Weights of a small model that answers yes/no questions on an image's attributes.
Model: 6.46M parameters, encoder norm batchnorm, encoder activation gelu, encoder depths [2, 3, 3], encoder widths [128, 256, 512], fusion encoder width 192, fusion encoder layers 6.
Data: 155796 training examples, 3.3 epochs.
Rows from block 2 of the image encoder of a small model that answers yes/no questions on an image's attributes, named by matrix and row number. Rows with one number belong to one channel. Each number is 128 + 32 x the weight over its row's rms, rounded and kept within 0 to 255. All counts start at 0. Numbers have three digits each.
Before each channel's rows are labels from the 100 images, of 14976, where the channel reaches its highest value: "strongest on" is what is common among them. Only what is clearly more common there than usual is listed. The data: photos of plants, animals and fungi (iNaturalist).
# convs1: 3x3 conv, stride 2 (encoder.blocks.2.convs.1.weight, 64x64x3x3, each kernel summed), inputs 0-63
# convs2: expand pointwise conv (encoder.blocks.2.convs.2.weight, 256x64x1x1, transposed), outputs 0-255

strongest on: phylum Arthropoda; class Insecta
convs1.11:165150175146145126183194168150153168188145104164158147147143135146152152146118153150195143152158150129151150166182184149167169151142169145178170148147169179137151145148156165149162153147152101
convs2.11:104094109075174108153085125108074174059085125123112106143165138121107112130154120147115134058140113097167117124120104130181134152079169125124133145103127112086127153122166118077119108060134110147116125131051130066071114099155115129133084103069135124166099072073151154170078063081107114109142128133115116125112134105136121085147130137050181126083115089094085125111107132159201070087149157129156089106104064085093137074119128117112136081132142110092098120128090146128165104120144166116153130154131105077114112148096143114159090066143150129119096093140073140118158055090098135126114134096092098130162100117122126090104077097098148128059132112137173077152185138094079093136075099119133129202136127112112174109071063134060135133075069106113134114134097064170149124061162082

strongest on: phylum Arthropoda; class Insecta
convs1.14:185135166141142124167148189134142183147136122199193157137147144147134139143147143154150148144159157113137138184170182147179156153149191140154187155157183161156145143153143179152169140156138116
convs2.14:113104073112126115165124175111105158102076106129111099198196168107169152151165123202117134117134121108130073132161097178127143157143126179171153166146178170089127193122197075098128133113167117169072182178092187075109147114139153165171119136103149182112108114094210140107110100101111156100110180114062109094132129123122115137161156139114133139135099112140104168153165159125136103128118225146108152130143084104120081103135154103132120077097081073110064105157152197156183107146159151091196089234171139116151148121108132155152078142130213123147142156159116140178160105090155160169134093133101148148147084140129141134105124096140201127105094146138149118168148169120125097168105111168130161134155101137097147157089112170094155173132114106136170125138122104121119142100142160

strongest on: phylum Arthropoda; class Insecta
convs1.10:190130171134137116178148196130133190147133120199194146133143131138129134136136139141151145138154143116135131189178172138182156139146193136160185144144192167140136138142134186142182132144130102
convs2.10:099090125069121088167112170103085192114089090119107068186181192122149145146189087174128131135133125081120065127161091161129122180128125163150168173139159146088124164115159061108118124126160108157052158176109165087086171113125167140169082133079146160107089129112177127103078109127095166113118170151072074073114139124134101116163148140094128121126092105139110148166172144129147104121129199146124137137145098107117086074134157079143158064094072079129075090172126189150188103135179143100174083187161107085135154124091135161174095170150193115147113120176077154183173126103124155162129089122109123165138089097144140117120103089093193146081111132141155136160127148127140096147099118147169167122143081122074157175103131155101154192127111121135144147133118114123121138076134125

strongest on: phylum Arthropoda; class Insecta; order Lepidoptera
convs1.56:099160124158161173124140099154165100132151132098103172155159203162158165153117167167135153165129168147163165102130116161098127166157101155110101173172104132203168155172160105175114160175161148
convs2.56:138158114124141131128099087169121135161151152162121173120152110190105064099105075112173205159161147151188145140093146096132179126137157088091105116056093099133119158141121156147173161107101157105134090100176095156108110153190066098087135135100153089180070151144109168192122142110144124171131089102139143111136097146182159161159093118131156140127215126140079096122089108141176146125198155099158055158106150144141158113109114153172100148139238194131159142118138115108128154106088175160144177136103129126150107161138175122115202137105148106083132133109102131128124162155145113128128178118195175117170171146094140132081075136115134134102160031101175112131161104136109154093134150094108101163100175135134138104166150093170111121129129169067093178083146167147129088110142121

strongest on: phylum Arthropoda; class Insecta
convs1.49:169147178143142112176191169141155179190140096171166158143142145151146154142093152157192141153148161118145149169176170156146169156143167139164157158159168159149154140160156174158166152158148148
convs2.49:096094103062162091140064120118063141058099129128118132145155117116110104140119117132122138061142128121153114085104095132145121130045150134119127116112133080064138140071163124060112113060122113137097136130080138078097139096148120127122065076079140128136104048068135140170057081092120115102162130148121118098105126064101125128145128146089145099108135120083102135127118098143180055092154134148156117131113057116101137058096127124116123086120144133121107114140097128129126125100136193114154132152130077054124115145086144110136106079143150124106096089120068134107133061103097132136100138099123082140162110112138103063091096104072124155070135118127177104145145153057135074128100118114130126137127136106119149138057050133083138111056079114125133117111069053154122130065152042

strongest on: phylum Arthropoda; class Insecta
convs1.28:181118150127129111168146194121122172144120097194182146124133148131117122122128124138157135125134139101125120185169159130189131135134195128142183143144184166160130126138123167142159117141116004
convs2.28:120096084091106072177106166136116141141061071149126068165159182148153141151181134174163109157142129065136088124132116190127155148120146186163134182148187136095136147118146093135167151098151134192082178166111196092115130137160155166181096136090144187108067152139179170087094091105125158049112188136047111086119115120144123111158147150112147148140105104137135168157156151165111131130131168134135125136136108103102071077128164101159117092076080088088112081144110213175149132159171161092174087193161120096158138139116137141165123167147185137173133138138096146178170143079132159156098091118123149148148087106152133130086113098098153134082140153117171103169136180140111113167096126161145155124170100115102137165101145172112166169112112126118171151127109126150164127083166190

strongest on: class Insecta; phylum Arthropoda
convs1.53:123162159157159167139173118157165141173153118131121168157155184163161165156079166166174149165127166146160165120135117163100146164155117158108098167168126123186167156168163116169134163167164190
convs2.53:131155089087181127128099087126113096125120143133132132132151136206081031101095100134208176124158127155203125114087133099135143120115132097089122128056098104117130173119197159118153138078112124119083095094143106122139124125169029091100113076050179098171101116135129128157121120073124094116149094155129134111074089139198134142202099124113109124137157159082065113136060060104159125103195162126135032125090108135073133079089122150138095130159195178103114126132126126100119133102097155131156141151125101113137085138123148121129158128124174096068142135037058116102122124124102096149074129089158146119151121126118123103114068131101141155076162107090144063147160111130075107094123130090111121127090146134114143169137121094128110127107123135131102136083121128118112109075115078

strongest on: phylum Arthropoda; class Insecta
convs1.35:185143175138136104169160186138148183160137124190190147141136131143143146137124145146163132145162149118142144184175177147180177147134186134166183146147184167134144137148149188147172147146144145
convs2.35:126115133085124105170125157083107188094122116100108124156179181179100134146158062152169149091125131111157079130157110156177121195112141150151145161106155162112122189126165092106101091097162094157113163166104156101055160103119133165155133089095187148171122091077163152155127095137083134137151154175098078127098156117187096102180171131076168095117102124079062167150118137147188097104146183157120103101101118064099102106117159083110164094111143100079084101165126168164212073105158136120157109166168094124095108130116135144170101136174178110094091085147095135107164094081085166161153121134102109158162111143152174081132085103114213122107102136160141110152118149129109103150087108150131161141166095126075198174105108162099154180125115109125152103130142119144136167104163073

strongest on: class Insecta; phylum Arthropoda
convs1.52:114163130165166175135157115161164111146163129118116170163166175168163165163103166167158165165135168163167166115127130166113134167166115164122107171168120126179168163172163117171104163170163179
convs2.52:092100047084198122135043103121067082129083104116129094114145113158097092111086095140154151123137135120154117055091100122141123123049132117097114110105118047089146165063152122110125121061112116118089110105113125117114124111154106109113059068072140117143125126116123124134071100081125114072145114121105102094133110063151106133161109118087138114112130115096112123110108100133120092078172138123141101129122114120069115062114115135123097088142162140122089096129050112124115135102106168119168118165127081067138092124079121103123133094123148114124107045016060114079127123105078113146035130116140136127132098076153091089098087110095132118055140116108155084161124136116118082115104115102114122105111147101120136125111109114106110115054058131141118128090054112144105122060140082

strongest on: phylum Arthropoda; class Insecta
convs1.18:120149169143142126160205117142158139192138080132123166142149159153148158145042156165203141160101167098153157118158132159092116165149113140122101169162125140172158146166161116166111153166153174
convs2.18:096097096052158103150053112111057122084105144128118120154174144157085089128118120158150147075186133119156108097100101129160151124048176119120144149096122101083141146103187128078139120129130108132086121117097126099077126110158102123123095090043143123134079074064158159147080092043131112086171115156120119106050121106154143134179136158080126106133139102076097121175109123132159087111167137153184102160105073112108135056078135128137121121143130126122113129136073139130116146103125171131158142152134097074111109170078169139136116098152143128101091046081044154123168078114090135142112152118150092134167119089131103083082053128087125166061132113113176071162124138074153119129105120114129122146131139135131138167100075134119137131059105129102129131097069080146159128066138094

strongest on: phylum Arthropoda; class Insecta
convs1.29:151143181137138100180214149137152163205136053160148157138130144151147147137047147153214123151131158101143147146169151151116160155129143133150137156152155150156144131158157161156135151156147154
convs2.29:101108081101177097133072121118075125064095126124120109139158131107112111138108135149125126060160128116145113092101103134146132118059159139129127125113137087047129136088144121066127123090129113143096134129052141088099138098141114138123084090086126135130119054067136172155074048061123111042161132132124124113063120062100126124142128139080156106105138107092119138146123089170139067108155119158182123136123058095085140074095126129126119083142138138122119123139089128132110148118131163124146130135146077056114113142090140121130098075149128125116103078071070142115144061086085132139090139095136103133168114095145105078076100095086120158078134126118178075159137165061138076129077107119132137144131139102123120148057036130092131116074090116119136129110067055181144125080173090

strongest on: phylum Arthropoda; class Insecta
convs1.45:184141179138135105178173185139146190176138121188180141139136124140141144138118143142172133144157143113140141184177170144181171144135185136171178142143184172124142135141147181142174144141143143
convs2.45:133116135085135074196125147096100191110129127109115117117156160167096125165147044133167123078155119124167119146142126123199110187121174122144142151105123140131132171137187134115088116088144115187118135153071113115102154123150113162128115081100190122181143095085150145153108081126131121153166123195123110120077148126187126077173174164076184128131119107079035146117107133161210104107171177127162116109090116046097128105098133095099175116090142109097125132147121157134208069091166155129150125165147088109093099133118154133183107120181156142124065104142101163108163097047075148163136135132087104157180112127145155068135093116084182141101152136163144109157139128104114135154084105149132143163148108117112203157097088142112164172121108106108121111108132113172161162103174079

strongest on: phylum Arthropoda; class Insecta
convs1.60:191127166124122117180149196124133184145122147192190138125126131128126132124158133136146126131151138116126126188184173134200165132130197122169189137136194177132131125134134182136179132136131131
convs2.60:134122117092121095141139169091111165144108085096098082157135188126139137188212090148120117149133118089124075135154117181120111181136124175175163167143170127100125130122123070136120112124176087187069188191135180106096178105115155182171084128099140166135098143143158142107111121134091174129115172175081093120127167131147083064156182166131144103099088108140140190191164136149121138115137151172121119121152124087108067102133188077140163095111079080105106072180105182184156117142179125112146085152183106096113147124130130147171110153160174109157106120150102156168151150116116182167109080120117125180146101092162143120135115092098170171108126152172145142152112164124139112179104096179185200150170082114068153174121144171113183173127126120146177141112141142142131173102147133

strongest on: class Insecta; phylum Arthropoda
convs1.39:107157137154159157142159105151165117146146142108110176152158215160153167151111169169144147165128168132162163108149121159101133164155107152114102175173115145217168155172163111177127160175161120
convs2.39:144156120122108125141099093163119149158140147156110175124153119208103066108109077116197206157175160154193140140104151106153163129137171091095102128064097107138120153133134160147170165110111153106133094111167107160114117156191081113095143125097182091185077147142116182179124142111148134176140093111133139113124106150190159144165108144135168133118219125132086104136101112144201143122209161111153026167133148147137153105098129150168116157128206209137150131121135125121131149101092186152138167128106132125150121155142204131122201137119146103104120135115103152137147154157136119128131172132196168123177169145111128127076074148114136141100162048109164131133157107134114166102127138104097104186115163128130165108168150103174128144129142172066099167049147166160137098106152113

strongest on: phylum Arthropoda; class Insecta
convs1.19:192119141120118124175139202115126172130116127185186134124123131123116127119151128130124125126151128113122120195181171127209148126125202120179201128133197177136124123130127182129176122130124120
convs2.19:138117124105122089149146159090132131159059050118108047164128191143144129150174100145138103166151117065122063139164117172139139144165144173165176153157172132117138133129108106153154136127173102195086157161162168111082144122107163165196106143107151177135094159159167170093130133117072179083108169149048073107143158140142077089149160152114157100097088105127118152177165150168105149133124141154143124136173131094075074119143173106169139120088083083071090062141102185167127158154186126098138082155152102129109165133137154136150140119159181078209120110128111155160164165123113171168070092120142137140147099095159128135116113100113152169119140140152153133147109170131143135159136104164207150148172111093086145171128159165119160157150105119134169161056117153157160165115163169

strongest on: phylum Arthropoda; class Insecta
convs1.21:128157153150154146157201127153160133197149093133127166154152157159158158151074158165204147160132168135155157127154156162108164164147124149137122166160133146169158150166162137164117159166160204
convs2.21:090102089076169103138048118116057123075094127120119110138174123110114122129123140159120124065149120137148107077095091123148131124046148124126123130110127071050120147089144121075116111082117108130100129125085125097082132094148114132111061094076119123120115065064143152152071072059121112068160123123124120117071103069088128130157118132090136099108131111101116125137116104154129082104168118151170127138118073100080145068095116127119104074152138129134104118124086130118105138100120160127158129152133071050105111146079139107121098087131141127105114068078067131112128073098094121143090132095132087138163112090114093091077090104070122148075129128104175066169147158062136074127081109117139123127124134106117120136070045123100131102058077122112128116120056059165132115070153091

strongest on: phylum Arthropoda; class Insecta
convs1.63:051143076143145168133164068146135058142143132061057136147141136142140139139081139136154146133147134135142140062127140137088110136139070147112084133134071138146141145136135065135053135133136080
convs2.63:106083076087168110143067121128074120104080104132129094143171143167134103126117156169166140126160139072173118061099109134153164115064194135133125137119132097074148151075133110102165097080130116134072119129123143094076102101149144134130070111091108132167098128120146181136077106079113144084130128106102068084130110095131105102166129142107201115061124121123150114102119137201118089110157176116188124123128092123101108085129132139139103066154127110135101108109066168125103158093143179114170107194119111093142133129093152121115098085123143134151093065065081136135156117090114128175057098130126094120142085062107093129073101103107124098078117095108172089181148153115119065142129117125141117187138143112116139153094121121089130130052071117139135104096079090213172112081204159

strongest on: phylum Arthropoda; class Insecta
convs1.40:185145173139139103169162183140150182161139126189189150141137131145146147139126147150165134146166151118142145182172180149176182148137182136164182149149183164134146139150152186150167149150147126
convs2.40:109104124069126110157115158076098165089114117095106129158176182183108152144152078155170150099119126118153069123157101160182118189101137155151152174101163152107117192115179085093104085095163086148103168169111172094050158091125127159154126097081179152162133091075166152145119086148082134134149164163088083140102155105172097104165167132083161090119104128094069173155120135141179084103142180156121107100106115073100108092119164090111160089126137103075069100166123169165197074110154141120161112169169098119088108123106139135163094129174177106093108094144085147110174088090096166149141116133108104164149105144164165084134080089108202121099099136158138104151134156123116100149089102153124169138163092127073182161104110159093162182108114098136157101142129109144134163097161080

strongest on: phylum Arthropoda; class Insecta
convs1.20:172104170100104063174147183096116183142092098186184136099102137117099115094129117129133092117115128049107108174171125121169113124103178094146170137130180153153120097135117183135177108135107140
convs2.20:113110109094127070139106143125088169131122107128107095140117147155103099164137084124157155100181166057170127125114122157148132118098167145139150130100154097108135126091121129120156156129151133138120137150115154126064167159144121166152092106110145145156075093093117181134090123113118142093130151204134065057115151128147108109142155183073202132094141072104129147187145113208186111115158132137187085144135106134112102102094163135168168128093132154112143109161099167178111152076184180160123117123143116099126133148106182133148169114168140125153055066102094203119181105090106176158110118108161105169157125057188111089076089146078107142102186089156171127144110147096147114152114120158165146181171140107111166159112092157132166160095150143110151156064121117209182158100207093

strongest on: phylum Arthropoda; class Insecta
convs1.54:162145184143147108185197166141153172191140065168160156142139133157145147143057146158194136153133160110147149159181154157139148160141161142160149157152167158140147140159155168159152151157148123
convs2.54:093093078062154105143063125115069131066108137119124126143171138145097105137097108158145131071166142106147118090102096130155129125044156130115143144107135074059157133084147112061123116110134114123081136130074138087089148103141106130119064082090125131121079064066144144154070089084138117076150132161125117083037129068140132118148148154085144111120133097098119143152114087145148064110164121149170107137112059103114137069081124125130129077143133106130118118160103113137110135102150182129155133144147089056110114150078152130138095082160127143116088061085067156119152072080084135127107145099135078160168107079159108079091098094073124150081135129125172075150093149053139068133108117120135143131133134104133129159082073130103140117058100113111131123128060071161130141080156111

strongest on: phylum Arthropoda; class Insecta
convs1.48:157150178137135099171196158147157158194142134165167150142140122140150152145114156149210132153166155104146151154177192151150208149136154134162157151145154174126150139151160168150151157148154097
convs2.48:122106089061126136154092131104104107099084125125127121174180187201093147114148109165185152128132121109129092113147112159153123142046166156136189167107155177089101186095165071090130089086144109201073139126153167084049115086143117133158154095060169159156122117078171167132127065138082123104143161128088123134104121131178127115180144140112146106119109114087070138150102160111152075111137177144122082116116105085066112077098147118123111096122113072066086120133099191140163123140151172116207106199142097126098087157113140160149104107155215113113123131133073125103132103066097155167134116125134099142154093132121146089106083083143190121103081124109139091185097142131097085145050112135129129152151123149107152189131142147089145166083115105139145111109125128121116138099135117

strongest on: phylum Arthropoda; class Insecta
convs1.22:067143083145146164093084078141139066075139143071078148145149178143141146144124146146079145144110141137147146075103097141083088144149071147091090144145064107184146148146140086146081137145138126
convs2.22:084116080072122125119057102166070142161102131165123143137171126198140110111091122146191202160136154140183119101088104105149188112077140098108105131081101040124128179093135133142174139136123160082143106111171109153097128139189107112092091161056108097150067157142114163127060129085144170149112106084128065102130108113161149154167118138125141137088161146184140117131137053144132133123200163129134136149159144160169134069115109146185105156143127163178116112126133121115109155099109172127163138155117137064154140119079201128104181138127162108078119064093072148160151162162176113159093123127169152118118112103112115154055072140070112128068180080112194118158134147118147150108156141108132112125113172142107121129158152103161115134088106150081103153087111156156156101069146138