From a checkpoint of a small model that answers yes/no questions on an image's attributes: trained on photos of plants, animals and fungi (iNaturalist), 155796 training examples.
Rows from block 4 of the image encoder, named by matrix and row number. Rows with one number belong to one channel. Each number is 128 + 24 x the weight over its row's rms, rounded and kept within 0 to 255. All counts start at 0. Numbers have three digits each. After the name is the row's rms in percent of the matrix's.
# convs1: 3x3 conv (encoder.blocks.4.convs.1.weight, 64x64x3x3), inputs 0-15, a 3x3 kernel for each
# convs2: expand pointwise conv (encoder.blocks.4.convs.2.weight, 256x64x1x1, transposed), outputs 0-127
convs1.18 104:137132137113127152098127137123120122118116124106093108125121163099114175086117160130122142109116148093124130136128135114113139095116121139131134138132158121113133125124142113129172105131146113121120111118118105099110124116129092097142087102116134126129131149225110106146143143116143147124144138124114120119110116118101099110119133122129143131130118129119111132095106153082112132112118120111115120105098108137145119138144119139133125
convs2.18 141:100145116147131149111156148146095103103107121124139138098122115093090142146107133124095119098115128090120096121102099092101142099166104093147122085099093094102116111162117116104150114165082119108107160152156094110113153152106151151092091100098121091125159100097130088131098118127154095109109094116107099132114093125125123149118157154149105132104114106108110162086173129098116105112140
convs1.19 096:128129157119135165094141145117138141116125144110099133120137156114130168088127150124118155118120161097131143124122160132126157108126141112141141127136139118110123119139157119134151107123130117136140111128141104102137131125147117115142094103127129123145136147214094106157109154145127160159138160159117140143114132144107105140121161155131153149142131151127129149114114150080104129116138140112127140104103136108151143120149146144147158
convs2.19 119:111145107160105138102155139145113120099101094118135148141114096097125151138089105116104115103107104126098114106098111119107143091153118122151114096086118095094144094158096107099148109159097102099092146141146119113093139138114138147112103122090094120102126102094125089134114107116158111112114120100091089109105111113096109139093146160136092123101081084116101149116167121086117095125125
convs1.20 117:105102104102101112103090094108096087114094083092078071118116129125122140131120127105111107101104110099087097100108105100108107100090095135127134132121128118097097128130140120119135124109121115099090114095077094081069096105085091100093093084097121128113153169130118122093135113141145104113115084087115099094117098079096080073126117133137116107112085084103108095099099108097092099114100091117098080094081073126118135141106106111083088
convs2.20 089:145177142136156146117143085159111120144136107112153130117128146119113104103112111133139123163177142092190159178104154090133169149148153082104117117138096098127110144141105143167156128121115125148165085108172096132106150166134112117128148112124154109155151146109124133146140142114133122140168087110146176115124150102159143159168126097152117145160125115111129107108099139115105129133177
convs1.21 092:128143138089122167105131177142133141134143134141148132123137144100128163110125171132141138091117168109135190128138134096118160115131181123135150108141181121138167131145150108137182106129171125127135133143134142147142138127141116117170121128174109132139083128179090118159141143124093118121118137125126129138126144136139148140137140150125133154136131147134142150104127176106127178126126139135143137142148142142143133113123131131144133
convs2.21 107:088155150155090134114151152158098124101114139185156156147194120112115154137136107204109139097110125122114117118120088137110165116143104134156143110115132124109048164138137132098154163141123155108131142149144137088125126149116161148136106110116108132136120097111177123169094107139145111107113129126127122179159119124125125156134136143151128186117124156112124134132143152123094104120136
convs1.22 097:142148152146138133146133126122141156121147162130145140122144145104119133114121127134137149145124129137121123136140151145124130136122124124151148113127114109116093121142158121126123113107098117140144124135144120123128129141165156142141137121118098068081105091094142145115127141143117132144121129122118143146122140150119124127141157162132151158123126129134139159140128126119117109119141146126137149124130131126136135119139145115126123
convs2.22 080:110130147127163116133119103126119138135123126097122095092093112123125119101141129088126094130128049117127120129139119094107131129130128093099102098125094114120160109115083091134132088120122095122123102107135096127076113113115116101095103107121136091075113129133076109096117110091121127127102094101118138088090123132095129130115103107120113130110110099114096096113140069110142130125126
convs1.23 113:108118110093126148104148162124116113124122112123121128119106137099108176102131165099114115090121147098141161097111101097122132104133152112117143126129172110125158103118146100119186096134181112114111120122109118125126093093106085111143085121147123128131138158212113119144147147104148140106161136127109112108118119106117122124122124115139125119133121138096102116074107153071125154109111109118120110118122127136137104142128106157140133
convs2.23 109:127147089142143168106157152150136068120123108117148116077122125115091139141090138122118119121134130089126124123091125094112140089170129086142109105111090129122122116165106115124147114145105127105116148159175096110131144157107157148086117090122114084133187124123128115126135115103147095097105085121124124137109077109134122156120154144165111132102127127098102151066154100110097119114158
convs1.24 114:185173152182151127174131125129140159137148151140138136164155127165152129166149144178169146178156129167132128163169146171157135162127132146144135157145121163139130154153141161157133163149143128139156122132147123125135159163146161164142156143142150144133171146108164158130153151142159148135159120131128140157125137150126129136119149153143154157140125140185168158175160146164138138126139158128140149125127139131144148152152148148123149
convs2.24 066:132122144128104139112125133135108135102133100118157112114109070119137147132124128130112092134090059141105095126151153099093160117125109116126075092126107132091108122132107085131147095115127109122092136144139107146070140122154160138118125086131150117177132122117124111106115086146119126144110127124121138097115134116079074135100151131137128151090069122107098145127138099145135112100120
convs1.25 107:125132118099132151095141158118113111124123113128124136122110137097114165099134160114126122096124148095134155112126113105125137105129148114117133123134161111131156108124143102126177099141177109110113123124112123127132104095111091110142084110138127121128137149216106116144150156101151148110160142133108109109119122111121126131122131114136130121133123143110111126075103151070116151107108110121122112123124134136143105145138109158145138
convs2.25 114:123153088150140181100165151149130064112118109115145121089124123112090146145087150126112126120125132088128118121085125103112141092169127094151114101109097127118118108164118114118150110148095116098112153161173107103130146158111155155084115095114110092136186121119129112139128116114149093093114094119118120135113082106132115149120162155159108132103132121103101160073151103108102114115160
convs1.26 091:129156137124139120137147130133143145128131145118117113130127127103124125106134136118142139101118118109119114125149137106125120110124116131151151114127110102107090132149156109126115106111099123137136129133143121113117126151148122134128107109107071112088098129091104143082136139137112125129116127127126139139129135146119111116157161156139147143109108107118144141111127120100108100126140141133135146121115115135141139121131132110114122
convs2.26 092:104118148105149096110114092078111153128127145103068100104088115128126119100137158084125106129135087135131148126146103125106099136121144126100124086118126105130146102124118096133101101089117098119124102096121126126120109078126106098107100128114159126100107131140078101078111132140117139131100129124136143089105134136107124090118081096095103101128097131108119084118139085107145136138095
convs1.27 106:131129153129141152109143137159153124162149150159143142131158165136145146120129120140128145137138147114143130149133151149140155132149137141166141153150140147136121144163147146152133143143122151145120155145144160146139146137146136133146127127118127133161130132182099106139153148125174174155174168160156146121157144138158148139169155120180157137173147139142139145131133133123131119156149123157145147159146142162153122186166142185165149
convs2.27 105:123109103139136131111131139140127124109094112106132119109107110116114135178131139114117088101076102126123073085111132090091134118123105095132088102131094114112114101115092078099138098141112101108102149144138090122098200146140135138099119101124125100106144105078127120123124105093111117104093095124079083131102116074124088141097155138119127115095104098123085148112147106125117102064151
convs1.28 096:126152146119124109124113095157160158125141152112119128123142142091120108099119103131149152111121115115111095129147148113124116113112098146149144105127101097122085143149147110128103100121082138151145123140146120119125138154149121138112109121090089095085083108101115118094136133143120116120105100117139151149122140149120118125167157151127142134108110106138149151120133120112118092140149144127140147117119123151136134120119124101101112
convs2.28 091:104120158110149093125106089086104157124128139111076101101079096116130110095147162070118116128139088146132141122146106116110106140116128120087132081132117107127155100110115102128106111095120104123114089091111114125113116088147115088106102138114149119103094129137062114076108128118119140140120122131138155097113137145090137106109087083085113114123111135127111081131146090110158129129078
convs1.29 091:117143127107134111133152134144149135136144151128137145141131118106124105095117111104131135093121116111132117108131123097122115116139121136148146109126113103116097139149147113123116103119105130144136138142148130136151125136124121125116109122111090091095079112096101124080119124126099115130118136145135139139139147148126139153152154140124137145117126131111132128103123117096121110132143136138146149126140149130125123109120135109119137
convs2.29 069:103121148119131110127123099077115153130128159103080105106084110124130148094142165073124112137142074140130161137156104136108104137122154133114135086126131117129152110135142084137099097107127104127124106098123138120123107070145106109102101140120147135101114136146070108086107126153129138122104136126138153086120144142106129096115094103098106109126097140110130092117135060104144133146105
convs1.30 093:128144135086122166106137175140129139131140137140148136121131137097121161111124169132143137094120167111139190128136135097116159119136179118134146107135181119138169130141148104134181108128174122126138131142135141152148134123140115113168122131176108128141080124179090118159139144125095114125119139127123125139124143138138149144141143151123134154135135147136142148103124178109125178123124137130141136140149143145142133114126135134145136
convs2.30 106:090157150157092134114151154158103124099115139186154155147198121110116154138139112206108141102114125125114122118116088140112163116147104138156145115116135126109048163136135134098153166145122155108126141150145138089128129152123160152139102109114109135137121100113176132172095109140144109108115132131130124177158118121126125157137136141152129187117130158114122138136134153124097103121138
convs1.31 092:128135150110133142075124127142143116122147142109120139122150148129162149101135147127128152104122149075117136130139164111122150079117135148166145153160136122131134146166148137160142112137133137142118122143137110124136120118133092108136076105116115114136108156183071109152149159131138148131133136145142144122120147138115128134144165151139156140142139151125120125112120138081106112138140119120147135113125136151161140136149127135138147
convs2.31 119:119157110168082134122153133159102120108106103120157151129113093101115142129097072116108107105116098124109100110107118116109163109146124121139112110084119080103130106148124087107163107148100100112110133130151119120096132154122133138111102147085091120111135107093135079141101124128148117137149121079104096119108111122099115161105136143126095135095073097131123134130145109080114108128136
convs1.32 093:126112141110125140092135130124135132105145144093117143117127136118148160085128142126114151102110149086123135123117156109115147089125135134148147129148148112114132132131140123139135106116126123133133104140137089114142128122149096108139078107122130126147121163217089112155137145139120145136131151149123135134104139133094115140125161151117143130125128140125119139100113134070104118121132131104139139089112142129145136117135126123137144
convs2.32 118:124157103167106154112156120143112122108098099120143136130119079096107133120096106116103114114097115129088102113102128111109143107155108106130114097085102084102142105158115110113142104150088103108086124118149117114102130139105121129111106139081084099109135111112117088135123113126151099121125098081091101123111112118086120146097123139134090119103082101128130129117159112079115106131126
convs1.33 094:128152145094129161096131170140137136133143126136141130133146155101119159099120165124146147093121163099135181127140140095120152103128169134146159116146183107133163140157161110142178102124159125131137130146134144142138127125140116119160116124166108127138081129173083115154137149136093122122106132114125129137126140135139140137131138154108125150120127143130142154110133176103127177125133139128141135141139137136139138104123131122134125
convs2.33 098:076149160142091129118142163145085123105115141178153167146191117113114161142141121204108136101111125113113116123127073136104157119139101134165142112121133115113056155134140118104151158143127159117121150158134136093122131145114167157144095112113112134139130102107179112167087107145156114104113132127134122177152118121125127157130142148154119187113121152117123144130140146125104107113138
convs1.34 092:123153139117139126141156135133139139134136147125120115130122122102119123102132134112141142097120122109127124117147137103130124114130126131148155110126119108116102127142156105120115107119111122133132132136142124121123120146145120135127107112111068102084100130096110138078133137145112126136121136136126134136129137149122118125156161159137149146118116115110143142107126120101108103122133137135141147124121124135140143123134140116120130
convs2.34 090:104121144110149099114115092077110148128124149107071100105087114129128119099140155079122113133138088136127153130148105123104102136126148122100131088120123110132145103131123094132099099086117098120123101093123127128124109077130105095105102135117155123102108131144075101079109131149121139128102126122142147091114136142110127092115083096093104105129100131113127085116139080109146132139093
convs1.35 107:123121126108131160102141153131133129120126124115097116121123165104115186103127164116115130102126158092133146118116120111121140098125139134138147136141168126122142119133156114134184111139160119129122119121120113105112112115124089109146086107125131125130136145217109103146143149114153155126153147138118128117116127118113106115127137124140145132134119134110105125082107155077115137120132123115125119112105114141148119149149123154150138
convs2.35 133:098138106132141151098150153155102086110109117127148129084121117103096138149098140126101113105109123082120098112100104093109145095154105093142114094114094103103121115154120116109152113152095121102118165165163092116117158153112156152092105092108123095129174107099135108124098122117142104104110097119105105131107088117133111152126167154151114135098118102104097167087165114114114106104152
convs1.36 094:135126151119142145101149128144145134120156143107132142122127131125155150087132138129126158109132145092139133137136169119134153106145140147158147140158139124126138142135135129142127103116114138139133121152137106131133133131151104127138081115117121132153119171202088127157153152142134156140148173150144144134120153137110135137155166148138156132144149143130126143106123126077109106140139129118153134108131135152154141130151127138154141
convs2.36 113:126151100159113149118151116143117133115103097123144144136114091106110134110113101116112115122103115137094084109106129107109144106148109101126104109090099092103141108154117103118143097158097104108098119117148117119099124135100123124108105157082083095108139119115112088140121115124140108129125095072077090116111106112088107146094118133143092120094093111131145120111152106084114116130125
convs1.37 093:143134151124137136083129128140141120125156143102128129121141137112147139083124132139132153117129143080122129143140167123131151088124132146157137141151128116124121145150139125148125104128114139141119119151135103132129132123145094112131075109106128122148120172201082118155154161143152167140141156149139142125117150134101128126144159147139156129135139142133122126115120121083115099137141118118149133101129129153157141141156126132145144
convs2.37 111:126155109161105138124150116145110125108107100122143143124117077102106128119109087115108109109109107127096090105108124107112147114147115107126105109085101073103133106145121100112153102156092099113096119116153113115084132145102123125109098137083100103103138108099115081132115122120144109134137101064092085111109107116097111152099122131133098122091089092121134121120156113087129111133120
convs1.38 101:131134160111134160092130141119137142109127140097099135109127153106121163087121145134128163114122161097125144130129165123119155100120137119142141123135142109113120122144162113136162101125139113133143101123134095099131135135163111115154087098132126126136136154212095107157122155145122151148137144155117139145102125135097102135125166158125146146133125151131134156109115155078107135116138142100123135095100132122156150118143137139136154
convs2.38 126:112158107160108138099157145145106113101104097122142148130122099094114157137090119120100114104116107123099100115101108113114145097160115119158119103081114090090139103163108110098147110164093103104093149145146116116101139140108143153117105123084099119108128105097129090134104106119166102111121118100098094113112112110101115143097145169143087120103089087111104149119167118086112096123129
convs1.39 085:125104119097097128100094133144117120146130137162153163138146159131133145126109117127106108107113127110101130120093098110102118110097123118125148119109135134126129139139139125122134133123132154126126151135131158144154128110115113116132127120137143148155095096117089068096113094095130108112156130124151121120146129130160141154137101109161106114172132139137124132120119134127117139150124125147133136161146159123098100154111114181137126
convs2.39 069:139110112152115155099137142140164126124115135133125112115120100106100158169127154132105085123092065138094134095121147106110150112114127114132106120147108145118118110121076081121153126128125116095099135134143104132110161124169128130119122127144106113086133121122126136095158070071109112118100114148131127156104121088103075128071154130136144116157126143092084143165112116137107126104184
convs1.40 097:153179152151157122179139131137138157138127139150139131135133100120121084138123123143180151142161123169138139144178150133163136169149145103119119093113107113120116110127113113126101131115113151145161146129147155132132131182171148178152173158153125136111124110053160164090136118128121117129128122119150144160144128145150128131139120139137128158132137143148178169152166148169151146153147163149132148155132134135120128129121148125127135
convs2.40 082:126129083110120147101132144147114115128103091106151131108113107104117147145103148118113119122117092091125094132104126124086146102142105117136075104094122108107132103142116098125149094140122118127081147148144118129094142137095155146110123081098111116129146126107131086113117097093150084093100116106110106105099103128127123147110147155142090138076091083098072147112154096088121121111126